Weights of a small CTC audio transcriber.
Model: 6.27M parameters, waveform 16khz input, arch tc_resnet, norm batchnorm, activation silu, depths [2, 4, 4], widths [128, 160, 192].
Training: 9100 steps, batches of 96.
Data: trained on read English sentences (LibriTTS-R), 15625 training examples, 55.9 epochs.
Rows from block 6, named by matrix and row number. Rows with one number belong to one channel. Each number is 128 + 24 x the weight over its row's rms, rounded and kept within 0 to 255. All counts start at 0. Numbers have three digits each. After the name is the row's rms in percent of the matrix's.
# convs0: first width-11 conv (model.blocks.6.convs.0.weight, 192x160x11), inputs 133-139, a 11 kernel for each
# convs1: second width-11 conv (model.blocks.6.convs.1.weight, 192x192x11, transposed), outputs 133-139, a 11 kernel for each
convs0.99 106:118122112145140115113124136128111171140167142113124142127124134153126168153099140144127097131158112109117141139133133059135130096128130077171139108165155112124124124142167110127142145135119113127176105146103122108151153144101121146
convs0.100 108:063114071075122108109132134137160131136137116137128139153099144102172176137105171163145128094109112106127102120142135093092147152160144150166133121105104126157085139103113127098179081128105107105103135115139144144101108118154117111
convs0.101 097:097104136117152108132119133114161171114147135128101122135186133127120170139132118094126166113123088136130137151111123102130089117137097135086151107133120156146140117173128121146134123167125106139127136089097111118102129102121103095
convs0.102 100:170140183203137125156149135114123105132117137118164139134130145157131102111064113140107126095134093140137133103134137123147123113083126131126101105190109142171125114085140133136171144132116138104161152140105117175061109129111113099
convs0.103 095:128109092130118112133117178090139175170119117157140124136153100136092151121116146126144131133124145103123130141137065127132145124104125143160170153103157150087102095075151080138159068176132097121172124144083131128120131151121113168
convs0.104 102:147108139151091113136137142134109114104154096146088101092127113144111152112090116152132119139073121121115153109122155131103110119151187123104115086130095125101111098107163119123106104124158194152130148116114116140156157182149155146
convs0.105 097:128135132139136093142099130133139116096146104124147104129137096093150134068114099146112114119138105141084101160136113094141111124079179084123142137136141105137101082107098120113075132146078143138165103090167119161140106134102136159
convs0.106 101:142137123139166134110099124121121158110161126125065108079099150144127136143165114133147115133105114081141128131112125138140104078141132102121133153144175132139128134143092101108088112117123106144124134101125108128139114147156129116
convs0.107 100:173135145130092129117134105145142149176140149134178122134154111126078113061110098111136120071121139139133124168114115109082128157100156096096128116132123131129113101099130148119136144089098188114115124131104131153114081172105097088
convs0.108 102:126135116148174124120100134127086114114141140150157133139110171108181169139127180152131084169145098162095150128133141129132116123146128156110097116108111119130130103112130115124144132119110079167165111163120152165145142122078118173
convs0.109 103:148138121125158145131162163113080162111120119120098112131172099085133162104082157133109152140163097115216133095141133134147174136126097106130160139170130166126108141124099138137101119118128100127124153122117122093165175146110114104
convs0.110 097:140154175129182099114142157083137114133159107087110116154105118076145138110122165099164153129131104111082104144142165114127158145138101111092179124083136094127105149117170093154144134122134118138101146130123138110135147109123167143
convs0.111 097:102093130113128106164142148162108092133170118064111129074118079133165156145103162126124112112149105148149131162131164119169141156134133129103100100153166124188166106147130116152113185109131108140104137127138142118133148139134083113
convs0.112 097:100144107149121150124157116129113123110095123130112113138139119125128082133100095132110066095135126115091136145119130140127095141089154134134140129101114113099091135108154076137131135144140091143119107117138139143158160170136109161
convs0.113 099:113128147125114175110166151112135156138137134162114131154085146110145114155124100124126110130128097171182144121105147123156102137154166156136109153109114141137078061122134147114170144107142141145123112171123126147106115088149130094
convs0.114 092:103144147116107106116166178120172129092107122105115122143105089123089117163138174124134117112149133135151109127109102107168133138149145099083098115187135155093108144138158130149162156119148115117121104100116148146120167109133105129
convs0.115 098:149132134145104137140102135152104108167124133151133137133137134095107149131122120120113138104103131137152165149104169138116111084137094123150151122140142106129109084186146128162134146119174117137170150164118131118081124151164159091
convs0.116 104:098130121109153121120120118158106141117119121137102106121153105128117071108167161155102138133119135123100133121151145161112140120097191128084086138118162136087113139087094114155125122117095135118116082149170176139162124150127096072
convs0.117 100:108149103107114151130117133106138118121157110099129117068097144162119127155111144145106119132124170120154145126092116152137155122129091154109134122168114142088139097127106169174154097146105098111105139132147116098114105095132139080
convs0.118 100:168130213161169108139152117169161140156109104128145165156093138124109123116108134076102106124113140130122135126131132170145099125109179155151114123112129162114154146110100117091130124142086100104141196135140172150161158111161121124
convs0.119 099:169124111138185147113166142092130163146090132137105135130120123133154133116166115145108107134156129128108133134150101161139154095115100120099126119165146133137168179157100125149133149091148109124148141121135117093121147167112143096
convs0.120 097:141097092091142102098166133120127120133097099132165103153151122116097090092126132077111102100092130125105111130161116095137155114166126098144112121154134156131114144118141127115149055129135128130137138157118128130138131194147139044
convs0.121 097:141148075104129096148146116107097147169142143131106117169179104047071119083109137124093133099119115095131130118096111155111137166101136130166159092152132112158145155116146121149135131115122122150166107148128132141128106131134148145
convs0.122 104:124164102137087128150107102116082149144137151107124104093131096108217078164116165155150139124099128102121125123120111133107145160130154127154097093095165113095133157106125184114135136116111097128139085119127145143075121126076143134
convs0.123 102:110127128118103130155115145072136110116175130132152112138145161141211116155140142097141152151151114106109116169122113146134094121128131101133120099129112101117083090122124151129103104134142140106133101148141158127169114088138104129
convs0.124 101:173142132087147127125153125134136140134139126151100141120115094119138134104171143107096081107144098133151165130126100137141093112129132159121155129129116094159080103126143078103106141153098119114098106120137134182071107121128163135
convs0.125 098:089110114138104094113097096101128140101114123133174121164145134148189134123097122111146072123107076137128146143180111102094090141150136154141112136144146144118140165130157162071168149132154120164168161114110111114164110141126130100
convs0.126 103:119144159125113115155125137129127100147125098121123145084133132126154146151141100118129134146085110123142117077118120108121115129115193137093140127108137138153088112147152099158101120127123127135148113108157117147133115142150107153
convs0.127 102:153135120139144167111123179075129095116124136104117131101144130158088141114137149075122149136141168136116125131104135157171133101085095130133131133120119111086148165141112137141144124140098151138141168146122145140123172150090162103
convs0.128 095:104118115106124096096126173153104116066132111144142097137109175152096119124150143105128147133133109115153079124133161144088120136087145155093131107107146119115138140128115161140114158140111127120190134107132142130126076157146129094
convs0.129 106:093121099137145131158108125139098118114134139098117114119122113088116152158120122112141110111118096147141084140122099149115094113115139183151114141084091112120126128116085157098106158119130121112104118122146133121117137103125085123
convs0.130 099:142142116139142121179169107160102083108142140139162113154132121144109125152119186115177127134181156120061081151091148131104114119137139112139128125072142163136129147112121133108080113127190106130139074113109158102111122152115133128
convs0.131 102:110125125151136137113115126138125099136128118132120123122133122146169099129066132115116108093132136138112127169102118110171093103128127119119125134151114127122080107097117137139078121147064113131112136168155142131099138131122122111
convs0.132 104:189124109130109156150142120143116170120179122107164149108162153142117119125103107105135098103123107165143077101163146119107115127104093130104148162113133116090081147118144125115103117090105118165115146117117148106089116124107135187
convs0.133 101:136112105149131106141133146134105123106155133165108168131143126146100157111102132150137113114093095157153129112157121138090093171163125157134132103111134124142119107126153152130108149163131103110131168131149147101148161152133077117
convs0.134 098:128154098123105079128144167131087097132124136131142114166111141092155145130112129124099123160132142130155096152154154099120114130126098136116161136099123116152158167149066089134152160127131122163116104142122076139154130130105142156
convs0.135 099:124074130166121129148120147128107095121125130134132100109128115115140106131134083091081154120118119163157146109123171141120120125157116103116109144154112149095122122126137116123102159135129108123104137134137088152126102132122146210
convs0.136 093:091107101135149140079082137093099126157135110119123146170141153142122135097129098123099111109161094111141137081152152123160116132115116096146100103135139067103136145141125127138107134150117175156158134114086120097073092069134160171
convs0.137 103:146112125131101117129149162105138188116195140135107138127126100163113151110107115090144136144129085128124117159083092095129176110097096158151143117124101135148164133112158104113079118140131115111175139100121132151119129135128149134
convs0.138 095:135163181142157125134091112100094137128095155156086158114113081101104114098111082133124083101097135176130119111152143149129131126154134144135101083096131144111102125158116125115122154168165140183164115140128109117119122110094133123
convs0.139 098:118125181114141129127168170097144101118102157103146176118158132123212158175145160117113104160111110172148073137132076098103093107147117142116131127091111139119135132125183149145113144160109134138055117141112138131103146110087104124
convs0.140 100:128150123174131097180153154111150121156128097145115119119095109094103103078149112167118144124124142155119150115122107079167136158145210113128125158115106084131141146128100137153136118101122142121090126128144138170162114126088121142
convs0.141 099:110146125144109117165135114094093127149115125119106126141128070175100120083123170129145148104095184137108122135094145129156110173148084083089100126133147122121131119172114132071136154164112088076137130117130122123146135135116104094
convs0.142 095:131163158124115136116102094140132110166123118086137136092095110113150157118127141133126084113107094167132139138103106136136146160083146148146141143175144142144160128143107148139162116128097154156133078167144142090094184077120104104
convs0.143 105:082143098110127127131099121149118141123130175134085132155130095138112164143115153158143123157125164122136150095175136109139110090111117132142133185156103172096125090122125147138162132150154116156120129167098095133120122115134118136
convs0.144 105:125135127099122118073166137137116130131146135146115130109103119083097095144158124121108117176141122135155154144117101108138160160124117076095091117118146127145143129110097082119159164081144163141122112063105135106107133054123115079
convs0.145 099:115170129118148133152130125107103118131124116079172160103149183125122098111124119132177127111132145138124106135138149104148073118128077139168124095132114113121140117102136145146118157161164114108122132144158165116155124042128182138
convs0.146 102:171158142182121118125136108108086149084076152136124106157066153083080122144102116106094130143127125135122148107159121095096148098119126119148076105129097120125182130094098154106107111162135121152093117114145144133114133155120132111
convs0.147 102:122132144166166145148102154083123164109120139146089125125147113120130104150114081131135107109121136138090144115119162129117149121115112124120129137136090127135114113175152151121100141087142117154129120178150106117135095119127153119
convs0.148 098:105114143163146149120105138084112150110126151121114156151109138103112115078104086117129117102132159160082155137136100142151109139103134119116145118112160119139119067118137126123131074109139137146158152130157109167124126129119143156
convs0.149 104:132149085121136145168118115086147131098115144095095120100131128085100121118101095087119142116159157154102173127141128118128105105151129143157112139137132120146114167113101086115122144155158129109119132140194138110150119116120151106
convs0.150 100:088101107141110140129128123124124120149101110127133117079118093118201152154136146132182105160082117118112127094127111134116157116116113127154118105142114146162075122125099110132111094161118124106120104120095141090118091142115121151
convs0.151 102:099147088091125180147121168148128121127106105146110142125148167154173143121102145146145113163153167129122152158136117147138102108135121096116160106095134115118146177143104156153166141195079100101140119131127130146141155089092150148
convs0.152 100:208153163075128121131140127132130128170077117134107155148160170129102082113126103129149122125162103089158144095145117124112088147177154099118146126083102159128111120169144126092168124097104094119091135156131099110115130149127158093
convs0.153 100:143135110122126112161138094099130101119145169123101122134166111115149128087075170104109143155111117151086180126158103116118130115143111122126113098145156115103112078146109115059131166096134135154091123149141109122138129114135094151
convs0.154 099:127106079098136151138161098112116120157138147168145112097135163132102144151121101136128074123149130140133113112152140083137108106128095132172171131157146139105097148138091130136135132135180156110129145125116137128146147108135125077
convs0.155 100:142148144163143111145160158112151174105105090141118123131158140118131116108143094162120122151102133110103114137117127139133094125141153143159138109142127136129100124154122114149149108180109113106119089161115133117110104120076156140
convs0.156 103:100116146126081087157173063146130131162156147151112121118120118141143169107139155123148128144097105105134115157125145090140157140107099129166142101118153133143151134094086155126132117152104109084151124145158150129142101108148138182
convs0.157 100:101111117163122174148173140106119116103116127133106154140107151145126110164100058128100111091101088161100126130116152150108180185131130127139080091131086136125143134156141067112174158122105154089126146137142167161115116130115133090
convs0.158 096:097111132094157114077108117125084162143124126141150137106155090133095121144124138127142105098121138107147116095129113125150113119167138137101135134137150158144146127193087124095158164095157144106185155126116088138147091142098153151
convs0.159 106:116144129114112121128122138139158128144127098114139078133137084085116159109066114092111141136104114094135138118139142128118106124106082141116102143101106107151141104106115095068089139132092123105172126135131095071139084088146130166
convs0.160 099:097122094145133162098104155171089113108089142117119133161120123153168109121147162111180131131154136140139105105123137127097118131120124126092127136092099131110122119128124121117110128137153182129090156110161105140142127150066116098
convs0.161 100:107149134129112116085124142123106135143129108127159105120141120109126086144120150134175136123104137120125105087134139146144140112126107130140091124098124125157156157097175121101116156113155108120130133111095158158106132055132162126
convs0.162 101:123105123130123177109171140087088102166132117154120119130093099142104081089087123101112131111141128083129126097126165112128143129105130076116126130103098140157150121135120176141143098135111118169120112140093146114120099133135121133
convs0.163 099:121083100118122152170112147141155138148143134085128127178134135135125111089123101107124140112151140135120115116113125157129102160122120157103166156131128135098104158077142149156138187186107134104117125125138146149124136124139138110
convs0.164 100:150103113137095137117082155116096111134158155174145153131144148112121085126142123085113123148130135122142132161133144129174071111127164104114099138139133082098098127130141129139160109113102168183121157126120148117101102125136138130
convs0.165 105:127119138116105131137148132122112086132104179128126119100096120134173145101136109125098097181136102100122099105095159094098094097097134152145137097117159118121103170122101080116130171113110103167151093145137097129128118122111128154
convs0.166 094:129122117110153106089122126100126098118181120141131132128120157159096164152118155156125080120150113141121156173097124096130155145131143104092122147119128121123122147092141109126151113089103126132113120119128114122066119122131122114
convs0.167 103:122122150181123157136114094143116141120117111075096135183102120151118095129113102115149161122126140136101135090139135122121115118139117118129159167184119142095085084136133078129117105096131120134098125115156161105120104155118101154
convs0.168 099:178130127172171116147111157113126064150121114149109087126072176127150108146116111108131160135106141076141124137136103135170120127138113158153115126146150161134110168148166140138158146106120117102150096168140125138108117159139145141
convs0.169 116:134083169119114136130127100120135129117152093129108073148109129183124127152116127120110147161125118123133094098157105133171158120117128125129142109135103117121142119141100091166112129178156088085177097143138089152109108074109147123
convs0.170 097:144126168130125155103155089155149179116154114125147062126124141114125136134107151144129141112141106168131153144086119146099128149158118087128140147134105088105123129146130144104132119164115136109123108143133138159122097133116087099
convs0.171 094:088124124117152089149117138105136110111134129127132155111116132185146152129145144151146122156152167145120148131127160144139157168138096160109122098110144126067139114071129123113182092153162118118169145128171110151160125075136106088
convs0.172 094:170163184136106106095140112100157133174094210159089132107140149131098089066134114150125108086135189078119146105100090132136139118130096133146111118104093097111167137113193095153144106107111127116148180172102167080081097131121077085
convs0.173 103:101099133124118147097107108156143141148136126164151125102126114107101134096116092121103132077109143099087097140102110163130102148144127149159109130107123129171122124125104078077185155105093152123142154132140087120185096082183121143
convs0.174 099:083127120138097118142117137140110077150140124125143139135144161092136139107117171122152128138081142107127158134070116116101062104139120151161132096146121133120106134076199125138105105114110118134131127117081137114074147129113110106
convs0.175 100:136132128155132114129117097155136097134114143130114131139107171169169114147149132160129093107155132139173134113116118165144119127172141129163108150162118074134140166159077085145125089125116119168124135143135120147146130183144148162
convs0.176 102:147140088125110141140120120144132101149133119101102095139113120092095130127150101134118090133154111080118100115126145142088110168114128115113131138165164144118074104129094181083111107108106160155146106191128131128135139140119098115
convs0.177 105:118128165163137124149141122127129143139163133146124145107102158084124129126135111118128080120108125144141134099151122107118123118122134127116131099122145128137147150138102137118087132111145102071123140139104146152108080074121135123
convs0.178 102:118123119124119107098144162125111106105170103148144107126131136153121128113168139129165151163146221134083117117136147118094138090107108120110116108075138119131061144138133151154137102128166123127165137108091107084108147123131132129
convs0.179 100:154171124138157099125139146147179163195096125095130115126122132119132142106095163119105145157159108117123114124138103136145101099162142115164185195127151123137154176115194117140091140108091094111133198163143133121141135105142148111
convs0.180 097:099121111110134094139128101134123133146074128106148136148136098123150146098142138154149154151128143136109146131108120116168124143108171138113160131113110088117112100161136164064135085150138183118116128120130145085124100116137166124
convs0.181 098:161159070132130109139097179121127149140136099112141122142134151131131117119169134169165126119101120086119123112105101140153103126092096111129122158141101124145092127178076102126133123168151124148124112125110091140126154105115125108
convs1.99 105:133139101133152143128141121102156149105092119125098135158099106134130149137101109108100122116144155119064160124109187147113121138101147086150123151105124175107136116165139137119103109110119140135149191119076149135106122142119148151
convs1.100 105:104137180116099122115150106113111132136146114142109120124142124136125062108104129126108131178121143164143123130135100141135102119098101141169138159112102125102159145145158140127129116129097149169119099158136127115086127117098132117
convs1.101 100:093148087166138138105162119147123134136103150122115120134149136136130144193105193148164117110122102135127163141116075122122115137138137136106145146119132077116084114115099132098106096111141157113112136168146114132169115116153096088
convs1.102 100:113136113109113101109147181144120100147126142145156133112099124122131158094137089140122121136135145114105099113113148126121115150095160115116139143144124105105094106111099144127131162112142149149111119108101109159115088104128093090
convs1.103 094:129105064126128129144105128090140118133145148119140165136142123107118151128103098134114113157117116118141097096144162132111135163170123109129103133152130144139159103100140139176138129109138123121103039100123107150084133168111124109
convs1.104 101:109175146100105112114124057107134120104162155136111099113123107120137145122147141093129159122163146101125098146135117156105111118151113140170097115153096101179127165123108107139140130108095098160161112114100115136151089112118151160
convs1.105 098:155129128117150115113119079092175084134121192124152136115106139129120155166162190139101182130111152095145097124163098153174101079142145140106141113127138081133133073111041113121152153150115115107162184118129145107141094169150152112
convs1.106 101:152133099098179152159131127081139137119120102107130130137134146103118116172116126157134114176120138120127146105157144157139138090141166146195115147145089134105124111132130109129122128127111123133086109163126146090097148150091123144
convs1.107 098:167117122116161082174086094118134134132126121131115157119151101120174176109147121172122150132131104144109100100104146112100134108122145137119105118116158132132129161081129112110138127094080093101138115104119126082122125111129136116
convs1.108 100:132123172120115167121141113091113133139110117072081121225111122140084091166123105123126113122137142138102134147134153179121128150090163170123116117148093051128149142120111136141135113085145149130124120180113133149173106104133149098
convs1.109 102:140135107117132120104168154142119129163132154144113161145091125092138103121093147172109130164135157134139094113160150109124149080167102089164116150120129166121155130139076130140138100146114118132109137125156126113152142102072159183
convs1.110 097:183161137114155117183098098151121183161110093124129102093142105119146086137148113126144145123133118102107122132134124113121124109132157133126110145191116164144135106099103100106150087147111158157139160124127143113155127125124160109
convs1.111 096:102126097106129154104076160090113133068112143098139111109126099092105105144165119123146129093106132115140112132117171120120133146140137120135104143128128129131107137117144116141134091147102123151097123127147171154143123138137102137
convs1.112 096:139079114089154139185121138116134099123136139109140122100124104083133133141137134140128114150151114101124122119154117135111144178109122120129158140117122126141112090117114114157132073144086150133103148155130124142150142118109095119
convs1.113 102:127124147119135090102140101174138134124131127132081110123122134100093138145133122133125096111110119152150129149133116108127089122152111087117160092122131143154167115066143148160137134212147089058100135131095136118097154105145129183
convs1.114 092:131102138170151105134138079069150129131118095126087123111123087087108126131130109114096151126143175122119118160099110118141099129137147079099135154134150136133129188104135132134107149114127144153122071150112163122160163176117132125
convs1.115 098:121158138120097090116176145115140152118128137067127143154108117159164088114121072098136095101155102121126143130114150125095121109111110155168167117157116149118140123111146145082124146096128101107123107154161130140117111117135148112
convs1.116 103:126120138126104112121133147124144133106156126138129083180157099119115110120102079150151112178130105123134127125098118089162107184140152087071133129114156097131096161149159142130140128109116152140165121080176169117113119130125093111
convs1.117 101:093171147122118138155124124116119171113132118069110124160168132116139117108126170101107135110107131113193144150129135132147133133160140138176116143153115097146133179135129156099121138131106151116134142121141077080144140122145165162
convs1.118 096:113134145167130141140100129149114131080186177088101126147165097090125108112137094114090102084133129186175148089137082156089149161174112129143136119156117130128134148117172144163153138096123125132130158144113156061164160118146124106
convs1.119 098:084137144115092086143126133120141137139136127159106110120139141119139109135117129100172115114170139144133123154093132118111121131132109154111086141101179137124163158149114103143102114117144123090088115153149128134122123087140105166
convs1.120 097:122139102097122129094115168117197101105115167138109127135104130168110111094145148134158157152112119128161184144113142091129110158108111140131124112157133135108117124090177147149137143157134154151104091097113086156150130114150158171
convs1.121 098:138089132120143117104112121123105132169118136090144170147160107110178154114139128130099100092115137129122180130078125112110139101095160152133114130145140170146133160108138107115109140132095118104118118120089135190130148113114111171
convs1.122 103:150172119114133089128098149147159065146122160106143098090106122094114111117111117140122118148111120146091137111139148117151111116146092110111144143096138114118132166201139112127119161090120104119105123159168120155127115120118134140
convs1.123 104:126069109151130109128148108127178139100143144110124120101096110162145117110140113127137115158121114152130119113152168093101138090150138108145062114127106095112169141136135154106129105134124142105098147138161115094112096131142119109
convs1.124 103:111130135136091136128130144143182109079140149151188107120156151126137131150126101154146097140146127168149133136125080138131147125141130126140156127117162155135090089141122134142111169121124106104120105075165129157117103143122135160
convs1.125 095:090136175131112145104130136172148144140102114151135155110157126155118128099115107117161116142131130129104117154099135132109123164135111156107137098117119108148122135107145163161134101144125135141162126134107095112149132111110104150
convs1.126 102:135132067089128165166140083098118137131125194147114084146115114095149118135096098116139102110129110119116128146125116105144147088130188172147114164163075128143089108089141131138123118096133092084111092115150136128166127112172109118
convs1.127 099:134167103142108118128179077147129079113116096110178146137113130143115120131163161134109137139169105121086141131152147098142152117168185144125114148143102112139129132114134119157123071153124100095124163132121139152151163070139106144
convs1.128 099:113104121127129141177145124120132153138132124130100123104150140177111154110085088140166125097089127177123147096110117137118109124144141148121122122184119147106104066168158126115115136131088091097144104139166138087122129097126097166
convs1.129 105:154126139111164150125138149091160137135132087115104153099084138099131118133176142115140116126130138143089125117079158108151103100077152120145110096119125121177125099125124077156095166128121143136164134114129117100139141145125120141
convs1.130 097:101158109111158115139106137133149100111116125165181138115143124101130131121143107148086124119127113149110099115116137134107139130111103119088147160145159156099162130148157126120148102117127114084118124143151132141129080097168108144
convs1.131 102:126144154111111152141073143130149110131108121135129147144108154130127145118130177136103141151111103136126146145144103092139048148088153124147112113114122140140124107130100114160143124166111125125073123135133099155134123103157187111
convs1.132 101:065150118132126140121133132098128117156072174158121112150091153116084145132085152162111107132105110114128135141129097093155144112105115138132176095131138154140156118122195139123120101167128127170122123118155166140139100088137106145
convs1.133 100:143121108111132144126146111114116132092091115146111119136129148124116104155127157187114095108142119099125142158111137134121169125081146139145115172096109110164147162098127076133121122134160111107149095151113149117103094116102121133
convs1.134 098:048139171070134191136143156106135087103128150065124115104090135138137125161131141119125096123135121102110149085092118106107109102125129150152157092135106139147115107149112101083087107105111116114120181128125133171108123134169152173
convs1.135 101:129126067114124133149145163130080116136080098113094117110116177100106158107139086119137139156122073171125126144137145130148140120120100138133127112068145115134136140166118137116150149136119124133132120136140138084135107106135095160
convs1.136 094:148055116148112095127166128131143128152150153146133107155125087138164148118163167098115115114147186096131077095126127109129113159164107130149182108172140121146094092170125118099123152145130143084158150127145122128131097162154091132
convs1.137 102:136149148144133174124097119086167149143135086128104157151149102116109121127128121126088110093086114129105121127106144142113108115156133128119158128111125108147114139126102117120117108141122126174088159137096125134115206124110095133
convs1.138 097:142094096124137107118107103098180081112168139118094131123133149165113125152129168095107128168141163140108098138128131103076107139159103137134135137143133094102149152170086116147156163160096122130142075135123092117159125130090124132
convs1.139 097:114132131146116129114098190143071156129088167096151133100132131139151115111100127141098110097143139116132125099145138135128143128118094142094142129142078114111121142136123061124116144111075085084071126169140104131116178106132121146
convs1.140 102:130128115120094095093159153150176093108094111158125131137133107137155131094087146110113132145184191104198088075164141068120163119091117140146111115101105148099103102116124169142108138177083109122146089110083147106145097134139118136
convs1.141 098:091110137105169177138118101153148131143119171167113072114114123142125150117149159171134118171157101142148114099141136081134102102117140092083116150179133135110127168125131130150165163093107114116092137118104146107135166134099131145
convs1.142 098:101113122125119131134108145134127107181111089143125120104107112156131092106145128103147153106089150109151130118115132139113096200142169159074144142097078115104178084131146138086137100135101115172127121106137115146116153134121163150
convs1.143 104:222138133127126188124103103107134162146115116139111138145077104085129133116125119128136127140119125145111125125100107109146143106101117144105098152107134175131104089137162168168125122149105129138077122137117109121108096113127106101
convs1.144 106:127141169112152100128136129121146112181160148127126132141073150113120162159143105124146146172159131157094078135107137108110135121108124128140068105123121108164088160156155104134118138091111134149126215179130174157060115138120135152
convs1.145 102:075128130065117166179171084100108139134141145112118148136122144129163126139142085099103156156118103110145118139092086140134157175124139111143149094095142102158164142136119126122115105118113143117131127112119142092157030088090152123
convs1.146 101:104116150120135120119112123063122115112149130121115117115094119157136125108145120138152127129129126152110165134134121124121157143127101112121154092085127120102148154132137105101085111102110144106177136108108167087125138108120139078
convs1.147 102:159147108143145151172158154113129122092122083111121112134106128088117102129132134106101111146135130134128164173116151137105124112131116114130099119114121132139155159186148116149118113160110145103120113117141121120141122110122104077
convs1.148 098:104151124154120112162088181100112149119060115118114118117136087116114106094144137091074085134122155124115132106126131161138091133111161138166110141096125087126097128159101163138148109116129151115122122132112143112150160122103154133
convs1.149 103:140166146140145134110114075079185098125105143133149112159163134096111169180106143167136135129128121124087098121130084120123127161146112130137111103161143144122174111127142147110167142121139080115086114123114168139114166136147105116
convs1.150 096:110109178078127134120109118134136135121116131113110140113126127119070138092102172103132088134106137094133136114110125115090140145159122100115111111131105109116111131118154120131129135120153116108154143176149138173154119151149132096
convs1.151 099:136136134108123130159160111157141118148131085103181098145098124107130118105112123113150135123105124154131115135138187138091108143104141128172145119109179168114101090160156145127070142120143096126169154094135115153119105081128121104
convs1.152 100:145121125189047100154161092116123132115140115168167130133121120126184104126122127131147101110128092120126118107147155112104131150125140123120116141129139155126136110094143127143139074137153124111103152094100147107123054114135110065
convs1.153 099:139099103111150138137120119159155117098112121137109147114137113137099071094108130138097126131111200106087111132108096157118082132105125126151115123096123151142160079139149151146104145116140128121171169136160144125135114130083120151
convs1.154 096:104077155146121082122120159140134135134138117095086104087146139115151102129123130130110167125101122127110107110095135149111115169141110093164138155115125143122141138114106113092105133127159136168142146150116181120106179120098105138
convs1.155 101:158150091110126169143172154113130091125165103110129079127103118097130119136123133113148102116122081113135155147150178105116104142123156098128078117131089076136155157106133151131085121115110115159096093127148114149106115122120123150
convs1.156 102:123113134097092105116129198139140139120099112170103169168114154143154133130115128138126110131140139153091101175113137111116091177173111152134182124094110134125196124128112125192125152104187186112135111132123126100148053135140109126
convs1.157 096:071096085173171160118111154100180133152133129139082143108131099156157110123127126124117124114102099145132152124153105129152119127082131126169116089142087100110138088132158091079145132153153137071106106147087120136113125162123151101
convs1.158 099:153081170115111101125140149129076118140114176131087149100120114145117108123133135125160168130118150164115081113132089126118150095139156128121100104105152100091140084111151100126132148137145111158109144138118145099088119162131129119
convs1.159 101:114150152140097141142120151160144085187081160102138130133144108136128102121114098134100098122073088095112138089110134146170122124110114138145142119142131111160132120125129130155101138127103139111126124126143128119137119150090132143
convs1.160 101:120119086116124089121111112151159156185122123132147147103167108148079118132128108091134126124127123163108130142126111170158146139160142163147121117127132091147127109113146118092133124138096099116092121172117098088112116161141092150
convs1.161 104:114108159131173084099117130166116115105131123105142155088094100147137119129139126097138159144144141133125181154150111120129093102068138087170121104128152103140137118149166152136147115098136112178148124133110124101125080138135103095
convs1.162 103:128164111111126126089135106132152087096141127104151142079085149155170154157132142162148098134154154106144173146139148089080149129119150115086126160141113132116116172121095115143116128106113100160130158149136084143120118115126139133
convs1.163 096:118145141073137111117127119151123103135143150141138115109112103112162145162138059096089102132121116100135142099108147155118119134134120104116134109129136144137151141090160113132148125124128150116079112091094070104160148169171169173
convs1.164 100:086156143094071127107090082164161128128118116135111144169154127140163153149173179164071186124121111121100105098100092115125145108140159117113085064096144129106138142067137100100112098078143133170118138123123141125092138110100143137
convs1.165 104:107150148124104103091152146124142088191135141091096116122144132098134138130126162118136123162153103148098124127115152153127119114165148141131108175119150151112129124125123124115098135103109186129115145158107119106098188138112121132
convs1.166 094:152155143110120127121134128147139101134100117134129119175101122109062124157123114109153093098147142113125123124130109129141121147092156132139116129134147136099084161122149129144116117170123102162154087139155184144150145156132114102
convs1.167 105:132154116130097153152148105119138133106137129122110156125147184159152103114169139123119154089128096119134114170100141117104119082143124103145133133096132141118140180119142104133146101157098169123073093122121117129102120129123140122
convs1.168 100:127120114126081126079118164107070161105147162139155099114137122135108135129129171130130107095106108136101114118119132076144112147165120118105166073116109115112087121124137102081100126134120096114104146133101153120107116134189115117
convs1.169 117:166115110138122121109153097150124110112112122070131115124096126129119129131154135109117129128113120128133151102130100131136105110132140148134080091180137143134124145151144133143118121129155146117107128102126132037134149149149119120
convs1.170 101:109123160135112121131131140118104120153147191173106139095123131160112119145114173165118142146137131118166112119135135172135122115160108106138130110159118129096138164150103141195142151163145131123139082113114108133124140100150137113
convs1.171 095:129119125117144074072136106138115147130143133122136161158122129139151116134144124173163120120132164167099129137158115119100141099183137147088149165118113114139139147119144138108096152121128156129081120159104110144107114104177080092
convs1.172 095:135130090117134118138124139152136122102154090120117096148099093102141120112071158154135118146146126110120134167142088112095134168150123112090105109104121124141131097136164139134121103139116114137148117159128140128131090076188140179
convs1.173 104:167094137095120112081085126143151100118107159135122122097123107103128151139117149127122125141089161148101134104103135160132157138173095102169161089164108136106101136100139126119097116140124153137115145124136104139159133155130118127
convs1.174 100:103097144179174119138148109125074158096145141144147114080135120082102128123155143127172130112153133139150126132128103139071132104097133154118136156152113141161105111140128157158123099123105130087142117121143144140188096088144119108
convs1.175 102:112160101130152089138131136125083143109133136184173116182135098127123148089107127154161158169132096177104137114171133105130141165095152162097162125118100100118104121116086099124120141127136145093110112118108093133118110096142112131
convs1.176 100:152120100166188125119135121156122123133107131131103124113136126124099138144156142118111090134120115095098117166108141134140108136131099128125155139160053103120092147109154141155136081111093171142142128149097113114110110079118129127
convs1.177 103:159101173126089131108103109142159124134151138139147089134124123091143110183171112105160114120107139110092111087120136148109095119121142198136150100111115115133115141126098117117101143136084140125124108141158132111135079107114125097
convs1.178 102:147102110177143141075068123095115122110153129135114088113107133128139111099110118144133138115139120125164143139097121110141096147196121144150137112112099112139107130109135124107153105133125100104129114110156109122180147110101109126
convs1.179 099:127093115117107123121141146118115146122120119130139093153137177144117112146167115148157125103127112124147129126138122138151137147093217171177141112131172165105141139095132149139125134110130180076118124110168142137105118110169137147
convs1.180 102:139135119123110134151116122099187130125141134175122109146136094166096139081135167107108137131120123137102152104134118138155091127108144114109147098142102143095107152112076125146117138090152155126163153101132077135096123091154144125
convs1.181 096:114109154157115095122094132162116166141130158130062171157123146109130158128110097083156134143168104122077168127172126136165133128114115148094097108085113119112126080131094128084122143116126140154165136161135157140130112129138095125